Rows from block 6, named by matrix and row number. Rows with one number belong to one channel. Each number is 500 + 40 x the weight over the matrix's rms, rounded and kept within 0 to 999. All counts start at 0. Numbers have three digits each.
# sq0: squeeze pointwise conv (model.blocks.6.sq.0.weight, 64x256x1x1), inputs 0-255
# e10: expand pointwise conv (model.blocks.6.e1.0.weight, 128x64x1x1, transposed), outputs 0-127
# e30: expand 3x3 conv (model.blocks.6.e3.0.weight, 128x64x3x3, transposed), outputs 0-21, a 3x3 kernel for each
sq0.13:473522508519478526523507472493526507503455538517481509509537493545529581484487476510504467451502496500508496486463528461542488551497456504506495504505448454528459510500504493566530503484538486477500490486505523531512496528490480460524506501527502489470560478486510505565500502510496515529499517496546495421440473444499493536497520503513467426509501483489485487456447485550496469500489497489458517472491446427525502490444488454506532429482506458456529576507441506452510415466427438533560521492548540510496484421490418477486475444515488443447446459441503507467521554601530536446495466467483479464530506459519531558519480441494527505501427502475516539452565533542503425509528506423486451461438592497515500540470495547550557424433472446509508586547526437558574393453426563
sq0.14:502472480462485508486499441558514501493458460471461502478489479519516576469491451472455478505461463505511483495483477526554488459498471514506519520535490494444505475499526524431480517509520497506498478498479536529504450535479483516475511515531468497484523462570458526434491511487498483479469503517502493487515523459461521536469505510502462509496502514490483507448459447461483480523492527447452461547541534571437445562494525634600418477478483445497507467488559490503382501436597470533565460509542419448492456496527457491463541455438519493490493432443499476481454436448457429508500495446498508505542580517489540527501492459459513457425477530526387525565480552446558553465378547577462449467480580517507530486516488504477498455536473544538536487499533459517465535524453446
sq0.15:462500500445487473571489488500540422484493485435483482514512451544507555468538452450450456502502478520533507546489494493522491491501531503515444486513519492535483441501517508469456472507544439484478441503491533502526526518507470509478518509515474511485554449492540524461515500519497508500503500511518504488507483457512502538515521517582485502492485454501444486527477454496459472513464542525490532491483539474478523380567558468500536490454529538560446535540564564504494464446528461482497466446494490478449520515557516454528467462523578564506453466588485560518462540441447467559452475471574548483560473495498531468564526514558558560434567527499602497440443499462459514595437483529566431546544479504459487523516481506484532467523471506522584464482427427478436581514458554
sq0.16:474548555486544512523489586506495484517511582467551487572558493523497454550591516491489481525497504534483552487483509440459580505500511454477478503495522484552500531501571539525549520509505447493588479512567535536482476507548472488504480509478489482481502492558542542535565524548509577571574439487501579503479582517537512479522502480527566496570440596498482570524482532523474552522439493448518458523478559501548546525529520563540509399466458540526544509540515484422478499527539509425580449482432473534548612392493491533579427528567492537441519488487550535543453519504527508509483445512530508474511480434529542518530535475543543602562523453474581478515485458557531534508527460522552505543508555497448554490521553569525548486516505498563568537510536498515580529500498491
sq0.17:518477503459508491507470461477534525465419462465515520529520487543498556499531467466442418526521493461505522477526538501553480506497485522518501463529502483484498474500528463472468521487544470429489452494501513500527504489513481531498522508522447501516524434530472526471537490474493532536500494503527520485503481457512509535504469524511522516523510490478489509481474443471454486514438569508449512478499518474478450471503507520577534474414526430525481538603550525467389465426540431560544491506571475458454454489528453469464497443497576504501400461485445503470511489487510498520520469439521511458592569469505507491480447475503608441459490478505504522492561596492500485533489573502530384486438604460526466498523464503516536453478425528497537486489481406531500520501370534
sq0.18:465472467533499486483524456528516493521500457557481538506486506452456483510504530507550521452443500519478485498452486513497529398501509459498515532510480477482454553500471547552540509516493495519527524499500524432501467445483517518533504490530523469475509506520483506551477527493521475457487473479476518428497544452501507516471511499475456502481482529493438543497496507483484499446487492564483488460442490503505455574550584472513490501477603503477548480533481558503425538497518506415537479543422474416437405530523485472534445486514597525518478472493414535415448491514384506579545492485460505565458452481514511435581482518594482433483474474442463396494445422441493422535499405542446514598521487547434510510512591454484510497550470518552575440462580476544533506480518583
sq0.19:506551503480501517482540481480504580496532524429534457530522491525515509493504572508472513522549532490481519482504565507527499503498497512499552530469494465506483443502529518453441531534500504521507503506491513509505531514513483439503502501484478491478495529503497515445530517538525507515519475477561548470506501438504501475520500505483567474491485499499502537514506518533532535472492500525505464472445535507467494544534594596587492533459514505502448479574457514494456448489610462451523442509451514465502477513520461494554433490453491529582472500531445563568454519419467539491421446479417529453588648560479503416490603481566540505499474439485472457555566458518581485533504484503498482560492546540442511569503431548547537441537515509517586498462489432467510492530462499
sq0.20:432469484520427468520576412564452554479492477488501490482499514412563544446485522567499489528523491551502524494439545436577534530499536534487499572462440563504411435500463543515422483536442508476533513496475424565479467570487542480485477501425528568399428498434489574507459567564523464543492474568510552552443500402504505399483589482461482488460439476601539532515516501520486509471502481464505509528499485498525497526519544486493493498492477445441476463472507441464519451477469490495436579477487508499471559454476508476503509514482471463428451591536550530413449476492479556475455448487508508508471468485539463524470474499475379531499539510447508498540476472527500596535483504465467475491444426466496483471374554434553486520393502511529444449490489476586427527449490552
sq0.21:484544445490458570448534499542501514512484574527431477462491514512554575480472453524465505528454455530476437427453478482507504482501443543498500540467479504518545471499474473527505468485480525502507491502472482583494442571457503475450505502492478500481512502496440529531468535553456470551460529492503533497471516507439492495451526500423451470489501466506563534492478503539543448473547504395536514458445443468525495396435492466537597455494548522459414560553496523510537413506499510497446491451490565404572559413505482466533468490539468484450484566458520517535431563501549534435477574528484527496486504474532538459483540484568512494527473506557567502462544480569479443457515505408555540492434528460491524561460442530587568489448512413493475511486414476490549414472479439
sq0.22:465491439529495414518512453493497466463485433512422557463440430465494517464461456516540463528458461522519465473463489470521478516500488499524424501539460550453443530502437490502526502466494436428480534512466505519519447506452559533551513505522514527453548518523481482516455502496442451492453495528540504542463500456502502536473516496473426521491466454507501501528481495493548419496425493515497493520541490470502459511466581524523480454465561465471509451493498584506536551478479551458573410520459534464506470495522522536476536493470546427436500566510508569442483437509517487549548510459476425449504457473506430517620467433553490430456451586390458490477479471471493463489468475531482498497523497575484583440524575434526504517518537498587607438484570501487460429491496536
sq0.23:441465562491441497550494445443514533499507512469577432583481515523510508449477606526522547453561582474528599481449537478509475591498496431516553526493426451540426481499477514521472497514515432538517523514484514481511463485564484456485503510565538469425554506476564512521463457455557461465582480473502508464490486404580518515469457496561448420455437484474480519440471541498523518466522466517493560460569489514558430532495542529501500471497439455425580500447526511469517453536462513540543464415511597549460426491467462503454515498521420423508465466470506556480560488569471527459471487535516507439565505501434498571519476476488468542436485532485414546498568497443559525517551497463455529453544508543549442496469469472519518450450516547573516527536564534577507500452489523
sq0.24:478516450450472530515476478456517479457480519544462521488486492522448525492500434496488490456495485525477511532493466482477436515499509503496474477500504472529501516499490459550518471509517503485424461493470482458501517447458474519492501490517470466494517454498468478551480494507441485491453496461516478433500482432494500535477487505486437482494496430471500472496481459540470447514505523461454529478487464413516482426471447430570568439469563532513465553570531509473462424421472438523555526457541487466493492440477477454492450421515610597478454519531481477470507544513520498516509489457538529484533498420545545473520457476534568469511547470492600527417515556554440484580493521499544439487420551417499492510483519466514511462400432461470548466490430425558509493464423565
sq0.25:523564502466514530429523515480506546514513511487523449502495534496484496511521518495461529527521502484476472521530510481495495429501470512476545524439472443536503472501496509508469519556479569521526486496485506433496545473502482521529491497447480449519468504470495510489515483500519511480504459442587534434489553485469504471525490504477531522529491508459499540523475492563531552480567487516531461413447476470507490498500470454553531460468596550505446471568478477528511459522502484463536518494468472455534483485465441495544470500504577589509452471547396442534482609405502546534472555525398507498472550463474465431489580498640477472511406476516515431486522494504490419571539462540480531572517498458495511598482474476493479437541511496476540459428431434536523476491491533
sq0.26:481482534554488473557522501468440512534447488488532459552469582482496431473460546547524467468525529475457553521480496527473484579500527483458518546479535555498507507499496475506499471468451474471529526498481533510454472479538512577473453501513521536469490471584503491516449461474531443476545543550492524549544479545547500502484497465498458562466552526535521508538473467478483509563457599471510510533515586481487528496506519537495494375497561484570449568541499544426444492502582553438550457494433490501447407432534463513492546493578497479497522485517514554530503551506450505464524571499531456525539547474564500540512511436564542409488490543508458503496431465431496522553466406475509537494548547525550429563544493559484562427496527494479568496499404480475498534546509541
sq0.27:429463457522487463528435409523519462516517480401492453460503425539446547423520501435442528468487475538515474536480519424505522483498509487487523436495467465506432473499481535460479490532527437543497438494505586503496523463440463529508481492540496499454556462528557442466484515529508502500461490498515437498425534441454505540501525478582475452500481521493419542501453505494473508540485480492449514531565546534473461534408535545522441481501439473516582483490419529492447542439510471464567467487487498550467472490525471489449501455462456407534520379401552545501447494496410477459497462435392445399602490519436462589529533460486487539431448508471419490533545518430568519435482488501483472463527529542482504539495505523500526482558540516580537563532566522488495406505514524
sq0.28:542460379455525502497447568509460540509463467523510539435399545493443466539490515477500481408494468466445454495526495553460449502499498553418542479508530460488533505501406446498495505488465551474463458492388527470428509457437424519497430509525481455563481430575498425501418470433498416435412561448493444451538483517445496540503470442473489516414590507445425533486420430482461512553504552451476507486464535517522529519478472533502487444441551463556473564542484528451416494442548465503534506540529448438456403444538416482456512433530491523509471429445487538515485539510457468473589556442483476542548533496543538504536492494533553419456489515537478489501479556484515484498461505482530498477485560468511494554536456551462526451462463551500522532460451435422553523525455458
sq0.29:459518516479497479454530498499545450523497486443463495520511508564515558497515522493463435533498484472517516503490492480516490532501453530517452530508501481518495447502525504479466501456533452473521473511516540497524559527520506511484523511521486480491555480486531506462516464470513516480529512480514515491501522505499504537526497523531460502515489502457505529550487479485480473503460494471499464469464525477457548404598594485515469475500542511568406471536550544552510488498512516492507439442498416486496476520508531484518492496554603560447480458648460504530471566424462507575462519503562538457502474516469517447518511517552538526445556536463569484466477521461478509631412477579537503563541497472455492575533534472463468505529494496516555452540436487471438566552495518
sq0.30:464557436461492558464485489460511467458509553612478535477470464479458473513532521504541522430427495506466513509472469456472465516502497453507501499486460501546452548499452473614536491506492515493485504500464492437510492437448499490518507506511527478469518505489446484614482495500484490490451422466494476444454510445466503507439477508453431499539437498466486520518496506563510469439517536511496544508472494469466423546492484488577455474551566493496525572461460537489433517493507507485571532524491454437433460485489508527486476485521562508519550512484412482401441496509476491546545509477456416546446480454509547484564431487490507474449461496460426439514399501398491448542454469539416505532448546486488567468496607456493541524478476437539589471473546520580511483480483567
sq0.31:432480467519389504560478422567501433525544511460469367445486424481495472392482529457473520451445466603454455654428462473427567514501608425515474482399479535550430439499458597518456409567475467543490486500512453471517541504452479528419504500455495572418482483414551510500460583554551474498448450559455441560493480500467504444438579515530446529476428513562474532564511505485470519542482508500494587494491456474493483460530514451460458492470471560528494458543483438463474539477439490479454559456502488523440513494452519454541499526507528516484454466559504526425430490504435521491466485458505520505523484490473536501504494520527456555480536468509522463496509481482486536584504454524451437533518460460481404491415533413509478506489492587508530472492477501556481497484487590
sq0.32:495487469538494455529479476495507459524505468452442482475466480494433529457500481502507468509510499451534466498478523498517431525499508474552475467503503528477471458500483466453460488462494485457409510491474519456541491434463555501502535509494549520476535514491529452459508457418467499433459500518562462557508488509516499517518463517516456509507485435488541474527515515502546461506513518472441461549530509470475460432460531543535484457427536463543477508487604465485481439435518525513510480485514499498434489452561475500522562464499502475408410562524503543460494546472522461484549484433511507457505473429544429574542527421540481458427531584434524545504472502473490519523464513458505434501415494522508507503479505467558536459494525461616536506492491399471451509472484510
sq0.33:491540484499533455467478457483528483449484481490473524482496435520502571468521453477481450496496483498513485468501531500539468465499478530494464474523466486470450513499499501471521552524524482452465488498493577521513503531489497456536505508558503534482563496547485508486523535480459499528480484506558475479497475424487502573537525496551502442508482451515478483495497486508498482444446534467450416525477517523420507535554512541568502455476489435513466473463584551518480492450544454461576458545469399416488538489509520477494469457432555543494489451544431488478533494430470460554529400458539503427474485483453505428558440460501518492417524484425519436475432488425451517528383490610501424509488504514440583441508558435452474476524422458554541401475553454560442528510427478
sq0.34:550485464470473516483497498492563455492466494495453506458454516518469492526473466486476462505474473491543472486533445528485439480501483491704494472513504511498531464500477468487456457466548510442438484507469444487684488480466503477450685502477458501526504482459471448486467482466481464473457523514477472518528465499484510497452503697457448519477533442504505472499462475490500445492502535463493523552518496518469512468508496503498489459594475417471496545479528439549566488468493518503457520507492551480419464481582516496552528519523480441485549534498452480523508504513509413501519464479451497512468528517495488505480531459491500493434419561491479546464462471461454495491443483445460479506506483540506466485538546503489522508516516491524470478472498529468453532525513501
sq0.35:451530502565527477381543404481481516445477500529503529490484468444511522439410514567559506526476504441477502347415537477544481503499398507498480536517427535434434540500472486506541553475466490499518580508473504523493471522510575508560497504521505494415511547525421512523454481453508445483497454493542528511473484437490499523491492478460480501445470498502544509454504510525552492438501459494487435521511470533489510508502531535559441464480554391465498413424505552464505579491523500480536453560471517469477500480442518518414531489472520459458503542510451499413523403449506526561557487517462456484406472466548473507546465510504421469502456514462386457527466471498519506493470484549400501527560481510462595429449559403527478497533462490578562405477546503520432481445474457
sq0.36:489448518465553447511487483514514519496465445490511536531512482510494576506519542486478502507518532503501530495487553522569498547499538515500544492541515489468473523500493506495522565474517446523507473489480518500505480494521512569546503490555481501497529458500495504489508480501537524507524510503496505483512501448530498562554495498538494536509501505497474530475436462470471494511469576553431436477459507451568571420483440505459560554450467449507457585521531492466548503442515436566503462562558558482445507547575495434536527449461568490530442438460514493508560500551498467519520463455536496471485504507599521523550535484505613468481496503502549554454516537517470441495474535452598412486511518486498399491551472539540574478534440499487503588504459454396532550510426505
e10.13:487492541485486467484557515503479536479553563531544528485503499538512482465502478468507557518560479492502512505491488549512448551476512520501501516510499507532512585496485482456505501525506551465550463515500506503555510516452492543496506518522487485556464532474497540560454496520438468436586487517493524550483509510502534519548519492512477522482456481434491498495500539521539498471506
e10.14:504531489422520501547473492507501503473521478438520523452459439466483513489534485505469490538501493475544480536534519500493488498530502506519484502516553482520511467531488468529464518516531515456487523467521512431508530494452446510526471458427535520525527467488521511500497461488514475490478486550485544494473555460539500504473525489474484502509520499486516493509488494543511445489505
e10.15:510510486524460498479455576500488541491497515466499509517506519479533499495481492492487490469486494514502519495473515499480598518474535441488450539481514519507480477464468494485525481544493491499512487495502511517446522575510500482494519514483517503456467451518516495527524478524526537481476535503557533524525469501458547521476485513463490540485500513502539496505522498493499508490444
e10.16:479509505484464507578503461472479481505487476527503503493485541521495528468584487470486542486470506557587563490472572535466487485604497473599496503482530520561465518461466479556492427492481527467534545518609501489511478473482498511490511500471506486532562497485478498458484474473564499488499574560556472456497515573485476579513471522446503472570575465500478500586488506485521504497453
e10.17:500474551427505480496498551503478534461587563463533534437473413475508511485544494495509524561592485468553509542485500523502535543489566514516464519535570480520547549506446484452474512590555525439513412498514473424518483545458454471489459461482518481538438517496502528580469448494500432421559450588539556556489507465487532516539555450508481530496492492438504491488488529530535426489510
e10.18:458510501477567506549457516488478484530492422526550407500532492441523513491400495507531514482481493523431473535514475511535521503471446443439487540456422498454454494523478513504519551502451521525502479498531548505489497488531465491592465432514545565525501486504548519504419433540429470464485461435450448495511457505555504488479436487498493513495419484445531497524466471415513481497474
e10.19:496526494468525439494514514502486512547566553503480566442519445556500448486522495532532514529555472512519507505511491504544510515498553507515498566520520480511543512555475458517489516547555480432496497496504519411548491541529468516500471473484490488496505481490463482540490541523520458480538464538510537532493496470553514513514531466486487514500517498505503497507506461535496465492561
e10.20:499508464547487494480499461500508478523481512509493482564517612503529475503474496541522451426473529521420530476519508493518491459429515564476510460526429595398489467474572508550527513520479433483484550526478505598518565512523649546494676593532467487518546457538443518450575504541515620547482502450405484458530551432496476520472528605526499507517513509556511501504483558521459666502484
e10.21:489514547473446497475641535486485494511501569553502566459513502544464490479499479475518484490572500476473495452465465494508494514471521501462497556460481530526472556498509502526501438486452480425487484458477509491572522534510517539422484505525438449512526541509444514535495529507488499505551439481492452522440517475516492532434464482456489469474498493511517500478493519489471520481438
e10.22:501541482459557569510448469509515519499488414458546446493459521454479560528515531507474542488438474481515478586476467581482509506478441454462465455470515456478501493461478541547472492536514601523571537474530552521456467457519526518574495513480581642520525453468648507467488507532464518496481495484456516480485442478538521475553502473494500536473464505502653497490545477515562521531484
e10.23:498462487487511488483489474503503515483485500493520483481496499503509498475435472477469545480463546567428449476577569549493508502481501576514557500512439461471467534471534506437464502487461535466556496526448505492540497501448523486543518552505501519521440451573524470483478502500505519536521476444516481491505616520477514506530570478501494535562436487443511499560517466466522523475484
e10.24:489496572521504485487531579489477505484516548508532533518509478495565489489454483487516501501566449518468466500474505498513550547429544496486461541511499479493497568509431486441529493518498519500481407514485503513516512572503481483491454426526502478529435538504503563570472474501454446417562459500517495552549511486502509490478500506501494492488440499433506497518468554471529495487473
e10.25:490511503500506491477509543481491453531535561524458521456518431516515488491458501531545414483527413478482450448464462449548572478488575535552478572562487533500535470521473497496508542523518402501435465496471527437553509584518439488505452409536531486455477514488480480503416537510406421413506481498530396506520512490523469441499480486575502469496428514465541500462467437419422427492549
e10.26:462447515470443520408511499457495425454536524473496527498471524457525525497491499399461488493519532529484451464567559530469531481496470510440525517434508475471480516523495521482463376474483495492528491493426453512531503522484554459478531558442445504499469505547526474499513503430464536513508522481494509480485567479507423482487549494396494434554408473454547498535428460501488537505459
e10.27:501493460518505480533456476501489520441548507492503499513495483502541500459517473524458563497454479485505521547485506557498441506488485512527511465498505503494533502510513482493516530547544545489566516555537499504512513474450492509520527519510538519474518430453542438495501453481498492483497497530498546492530536533508516516574536524506481528476505475485510498495523495551504502456502
e10.28:503472541482500491456496500494511470485560499504493492458495460457486501498505499481507463555550457419522489507535476484524488488457476474468418475484524492495515502576484492438514479508541489451489453469488449445512561502413496436487476502491495495507438535451488486515526455456478481515513474523470552495457499452563467457473522481468498463444469512458514501478496482542487481493532
e10.29:502532497498460518469462572496491524501479506407503520516471516498535523516494511506432490452485451523497503480493531528453613509489542442478475547475517470500475480457474511477505447518476493514525510485492544510426522579556488497511520507468518536479491462525534506519503508501522540487466548487569520511527460488451530508450472494451494522495503518523555494510510491490501505513445
e10.30:486509586482540509533531520498492477490508474524681406491511486426481514505432507503504518512534469507458466545478461485510512548448494490463425477480435438485449554500446510500525513493447576534482493464523545506513515465534474473576414397518548571732496551487554671530411417506435456433557440461452457524492497472538479482476438449493496483484454499457534498532428519448609485506447
e10.31:491460511571451524456449520486500451478462482524509460626512535468734508516452513494495477469440480444443471425448466504512517480443505434488454505502434530424455505468467518454505496505480452583502479592466493570461520505482523457499547525490453476496462495447485511493528466493471520464506505487478524486705467518475460462483434604489500445466462497450518500467470519459494538516473
e10.32:558536461478529560436479512554564558488521502411490557476454476532500552558548558528467528550487448464579463577530483547471530528482523510501498535522565515556548490494490550500457521556543529509551494504513528498474499517538537495521521543484548533480473503506539469512503554516447517463489496554539541524506472482495563443546546511503487566542445554484568500455581464496530523554543
e10.33:484530472483588498559428520489469525489528512448558464474488476447489514487490490567513418459497491512496521575473509436512552507495532497544457492537531446485539430493486469514497563576520532462425519437535538476515461530504478510543480479522615555509514420495580514487481448535508521487458493514538505500478516419520528530469515481527504543475481490505549490514524488498526485491502
e10.34:736498501457445557405495501668810545465452481456510486499411499499483551612514601467428513555486461458520471467454448497401485528509484470455443487467514471561436515414412572498403438452456516515501496443446492504454383474510505522480495524407481483510504534497499504515506516471489514463513490469491476526504478493412540440467468475451466520496510799526504499441549497455532502598445
e10.35:476576456451573528538476449487495503533492482477541503462514514504432523510465513556516461418472502505470473560503508474523498462455490536488516488526473463420515434502499522568501533528506533477462572411524624499532495523583527560609474490494542625529562444502560511433480511549472532502469447465451488447432526391549515489469512435528500533511453486529604498505530445468499532510482
e10.36:506483458432490459492470546500489548466568541440499531433444448481471479452561455498505495518532552533549535553513567494472520528534545496514506512489562481529554484514473455466442482582556501418495455434535469436484477523447476497485481485459524504460479457534513451548435456497516468508474480588555568535440495480481551540521565473495479556563504504446524492534524463541470456455507
e30.13:442449503479442453475448469575553486554507485549531494467508551426484529517514523471450457473496412445482410535520456570493443554502451560527477568492448532464397538490438541491445542484441522499433568485451521475429585584531525513527487469495496477411469518442544539489429448474479450485487494458528515589487525555454512576491439448512448436525439421461486530474524561457427514457471470479493440494492466479457532488488451450504448570506455556470476546486489514539515521565508505561585394463449445485462475457454537500502512577504412461503504460496437550525449523491545537459545512502506482455
e30.14:559494456541471466524471484458480498470514549502532581558526519544450493477448511456498494508478536489500527404426464421509526474553557464475510482528557524562570424458507476491527498533570401424476433503536487552557556479479457474545452527559484489509486505442522519529527577554557494469541489471525540538495531527471455500391435467459508507464567555505520466520528507474472429476531497512498448532498471462443421422464442414448504430455503436444510478557566554478466462463480533489474466397481399466478429473482516550526507502494400438452447493485454449468467438477496489523495530561520550551
e30.15:523526473539476441508423493483515570466420466442433470549486428523528473531562553532506541490511519508493510467522559415474556455466481451518552454444521498501488477478508421461491479471505456539560443457543455431451558531563532467550496533548384402457436523523483520531508475464569557494455584546492415423412469427444392458458554597431477525466417433532493507503471416468481501531494532543546517487563549437485471431559521498451475557566637523511573465470497487478416534528524534516525488467432525474449525484442456501478444460439494455457451409452451436532481397503465538553476493529499525515
e30.16:465501506516536532502517517551529522538519503577530559572556542552508549578594601482520547492493503483477517552519525519507513514491487496479488478487506514505515484468489451451497443452481548530521530508502526491496494474456459505478489513511488497505512545463539582522488528550563505510558562517522512512511550486469483495520536538505505535481477511544528580552533548556554536493520565493491503489512516450444433435408430395409456570506521523486495576521523472485427437523466426415481460472497481507478460452492548533494519507479450425501550512530516548568516567529503490506472475499495503488
e30.17:513461453508439442485444432515551569511475508541541551510460465493433489469457491516526485550519521476503503462491494471527530477524500515528537524524535505540514489490515505487527502542541453498496476530542463515485565515520499498531470502545474478440443492490511552550530539512588512501536545547556518518496482512477472515436485506458496501459498476472452441480482479426440423524506500548532512552558568464477482432481470460467474497505543519484520496538537528503486508539491542499537444456449411490501442463445527550530532533512420475492442481483440500522422477496524567546534546568510545527
e30.18:489474422442438441494494471474475468512498500513562534557494478504497439513465503490541508518594525495551520439409459493500429440419453494417378517492418439458456515472446438496456418441438491419410509514403441441446480525455542475455444457483471453486429447478438508512508556554427541541474538514544513519484468499475476502535477433563473470509454490496461535428450501492450490490519555500527558472519539549487472527493550534507478470521470505545452486471502569505498472428495470486501514470445465527485468524463485497559506576607528565544478450409492470481472472458459453411502477442425454462
e30.19:471438475494466461524461480421479508453469537515560571561523534525490475526492493529521525539513539534519500449471490449498526490549566386457460454541529488556574346382451385477487444516553452485481431500516475541548422405417415523543454567595482506493512504445520489496523532537566473541538474499489512524475541513509477507486506546476542520483530555444455454443478432464509417487547545522509547554507524524501502496501469494472506475479530485481545521587550504476503463501503462472535516488487500522528430475484506589510454466465381446484433504503440527515501523496355416414391488488473507530
e30.20:536527556497532459507487501435460441492566457472475473477520513500473474470488425480497467445453461419493453480477483449464408462481467443423475450461430485471496467514478522488491483534472454479484413455418460467437511477500459583486490434449519502486491491508548514541507535491437507527478533525483509493436534477471418516444472490411463468387463440511524513542453475498496516516535501457530519492500503484468500441504460473455499454478439457556426456481413492469516480574510518464492495477491540489500514549452515564512498443481522502546475491494501448504496442495490464495476466405472445477
e30.21:492508512498503457499496513504515478479469455467475422461444512496499566562543561434429391446468423357419400543517459524511464494434458514492470477488455445441434467428431458475408429413416552523468508468462461433469508527457460523513499532545496468424570554467532548473531482504534502501459448476426486572448520549436478505510470460477473451464493510470504483474437431518449442545540540533529497503481468512495459494478485529507532554539481494488452462475427484528502511564525535479549485500441459452450458402476470501489439489474447466505486504553435575516432514420518504486489504469480480480
e30.22:530550499541507489540449480508488483518495503511552574519550498517593526506491468457451462413474470460502501483485498471443485489500508467456487475455483479499489486467447419512480439464476498472486460421453437473501502545472544499539477512541481507494483529484483503501508485502455526493514516492490529512515516513433452516478435482493478489481517549546499530478417527485432529513460474492512469495498489491495489483547480454496416506494482520496465531484504532531508506471501487473475550467494443448482413435446466471488552600553458495515511449423454431507422412480477530508492513501481491498
e30.23:439449475471453487507434489483489462529508458534498500526570565510530519432493523484507492456608455453464435458408415463393411540485449431473490498434450533463441473459537502492457550480470405379427474431417548465423531554456494493562532455502496488503485570466477486475411457418503522474500504483500461515529516473440531515409432489438439409542432434486513517492509567483469535504468409513546455503477482454441551516501424481542423514506461520457486559527517507501541528496501521559532487490561539546520517498492512454466529562473449467497485444466452520530432489534462509452488502537508480461
e30.24:516496446495461448498446420530538580517489510515547515472397419476437505505494514512481487522560505466499489535537546505494530510485480560548562531494512508487455533488531512477490497498509533535539506482516486466464584575548554525514502536551487490438497551523504529546550537513543570537451557551508494507493435474461486493503523541499486505503475463487437459505482460463456473560527523534557519478555567487505451509512524490514479574568563538508530507499505523533460552564505522534550415458425427505485455423437502473509484507506464478461478443466459521528419482462549571560525517548496507499
e30.25:492495472488416508527474501444452431539501504510527490518446488496477489527531537490507509507510541495514492422434441459521488491502475403437402493537473519528508439440413490498455466533486439469451472528473488533433415488407494524496509503559555573553506518520434456451535539530512540564446485499525469461532455460541525499492521499500530495501481477510472497479479486502530510544599590514562604488502527497482517516454520592517476520511462526520455504498490485510520487442472474492513481483457469501505429480425431452523475429519479493477480551548509521506475473432389425410482476444537497494
e30.26:436429489457466455491432465534490441548476499619595561513555548524537544511561525464496557512523532510517537470448460452459392543472444509482474515488490585554520461464438477461463525515516467494461470480434528476458512472462470447435557479536508509553482520511523519447527571576573533611513551531486441427479483430449515492458476516448442509470450428470459460450456470472469532504504530512499544485512513471470426446461440474430414542554518520434497542506532494450448419403375522435489489498473470514509485481438481516497495511502429493487537524518530443529485501469507489473485489478541526496
e30.27:401402464449381467494445472508496472575525478616570565537575561519517501442476510484478501490454504490498464459486471492451458575566523435484492520469489554517493438467497486444467514499512420436449509435461577551508550533517490474542516494499552516521451533563462488441482508467523497493521431451489464490514567493457527531418441456458421432573552524464481547508499594486483518458476424470495479497450450445447497452531426430505394478471440539465475617564563533524520409494492418504484465393492485466470509478425528523496538551499472476464439450501463517540529494540462508458494478503493489486
e30.28:447470455447550516466538453529516522498428517590561588509497512491438508500502507510554519544488546509546561489479465457470475487506507552525515530516516539528532532530511525487516532537535512502478478492507506519516499492501482507476504488527550574515457418440494499454535569558523468546494528507495472466530469498536506495522526510499485523504502504433441448461504472439483432457484515486458535504512510440478459476428472486501437600563558530440494523528548433387458392444418455427439465517497448565544506522484514541527490467515485548478513548507518470524485487503534510493509513524509513513
e30.29:510545490545482459550475472472499564415422469395414486546506444517553500526557561501468500472524523518523538461504570422445556387452466476528556446458517440474498474477527435481499469451501463518572449449549427417459552520554545443527509535533395386472420533542448482521515507462529590513472585572486468413443457401429465468455531612469479538498410447528488513520463439491516523534507499520552520483551554457517516465519557540431468525532589497494548449453496498513451564507542568515502506454424546468417552516432429482490440463431406475451487396423461447522469446506495538548478491520412508523
e30.30:536522463500424443557462448461501513511521515505558560488463445474452458465435431438500465489571464431498480461489475515518476501488492472485450503516451500483469447460384416499381403408456479474423514505464484480501518552483541554485457493527469448427492481495426525505508531564464544545461546514517501507477453516467500476523480437547496508535501541511481540497426513525450472490485545496496527432503520564515477550480546559539503465517485490519482502486537589565531536529524517523514503467433452500464414462460451464526523578573460502507483477429468479480431461444431484437476510464464474478
e30.31:505490474458478465459451472461432484508560455486487431512540489507481488497507447524539530514496550487531499423455520456521467532433435429443530500511481559482465485567529535527540519561515428461520454490480531456449529504529491543470523477494474452455459498546483511533453496507436548497452520482463502431454471461456481527523507532514486455494422441506494499525485483502490509462469510448514494471463478520497484485546511506518540496524544487562509486481465556512497514473508514530524502485553574518516521553508471475494509479492538470446408429533469470492521474456450456517467475457514480442
e30.32:495526483522455495478397485565509511516478510574511525508484453514543481456473454473444458441465460459482488478524542521531545553506485549510567562472552568517490511488493528507488538500490500524573516498537502496477585610545572543652527567559481481497546551492505577551478457477530521449510501495529530536534536511464461518438492548471561550472512500499464432430445459462388452518459469530500476511513502426489477498599472514540447502491513528508518567525490520534498552532556556570539485474490480516477462473481499472484497493461477461466429417450448460423422440454557563566577516585564530522
e30.33:565591465525461438543466481473512585496432520464496549561500461534529486515541538490500519530509546495527514472478533486432580466497555456501533487437539469503528465441491451437490464482525459483529503414551484479529529533496535415519498484542413414469450467476447491515504526510546566449515565522529502434483489442504449411461495586485439586468501564527509530483456460464512490485499514539546470518541511486494473434523555449468476454537583521460546457453546551524447525518500551500470498418440462432501477493419494505538499491502417424450465459418435447476469389462462515533502477531473497512
e30.34:471458457532412462498428486495522492480484486444452446528489499514547531525508547427437479372436458411390484484505466507540479501515486489504484517530497467499457496529470520559490504481472472497473510552498467509490500515465521506547456528508452473468516510480515535497525499473527500474502477525527516565547487550490483509481497461539556503522522485544506457430468497456447511536509481521496484515515523478500531515547535487500504470473476484515486454501452503511457520536532519500496516548559481531522478474529478489484501501488494476477483488519485483444493509498484508498517537515492517498
e30.35:503529535502484445553487457439477481480483518459502561536578513528553454500472436495504457513518510504537507457445457465426482412511564472435437468431488436495535525498464422501496439508503471444404443408438400490535461497429522504456448446549507481459489480384570514503529523505474525465488515461463499534439536505472426463459428436482412523454523584524502538498404524535510546527467484503513458466487467516501508500500501521449465442462468476500457476463543511508521533524477508494493580487428466449519454521487525521518514534539433475523513479435488442532444429476467452431468422482455477519
e30.36:487460474494456431470442438565591508508429436508452428489509521482502567554556566512506505506474480472492477528529464528536466508474418572545502560479463512440403562525509536455484521499486528542471545544464501442378559522514538471465452457487469508429465488481580605532516475469522491525506560542471467549440457564426430513527503469512451411486405355472471494470491478444444418516501491528521528537583558462424460421490413408476431589513497542469453475438449481444459488499466520459531436487475400492445485451451501517490477517516459440460438420519442440538407522517545555516544506510518478459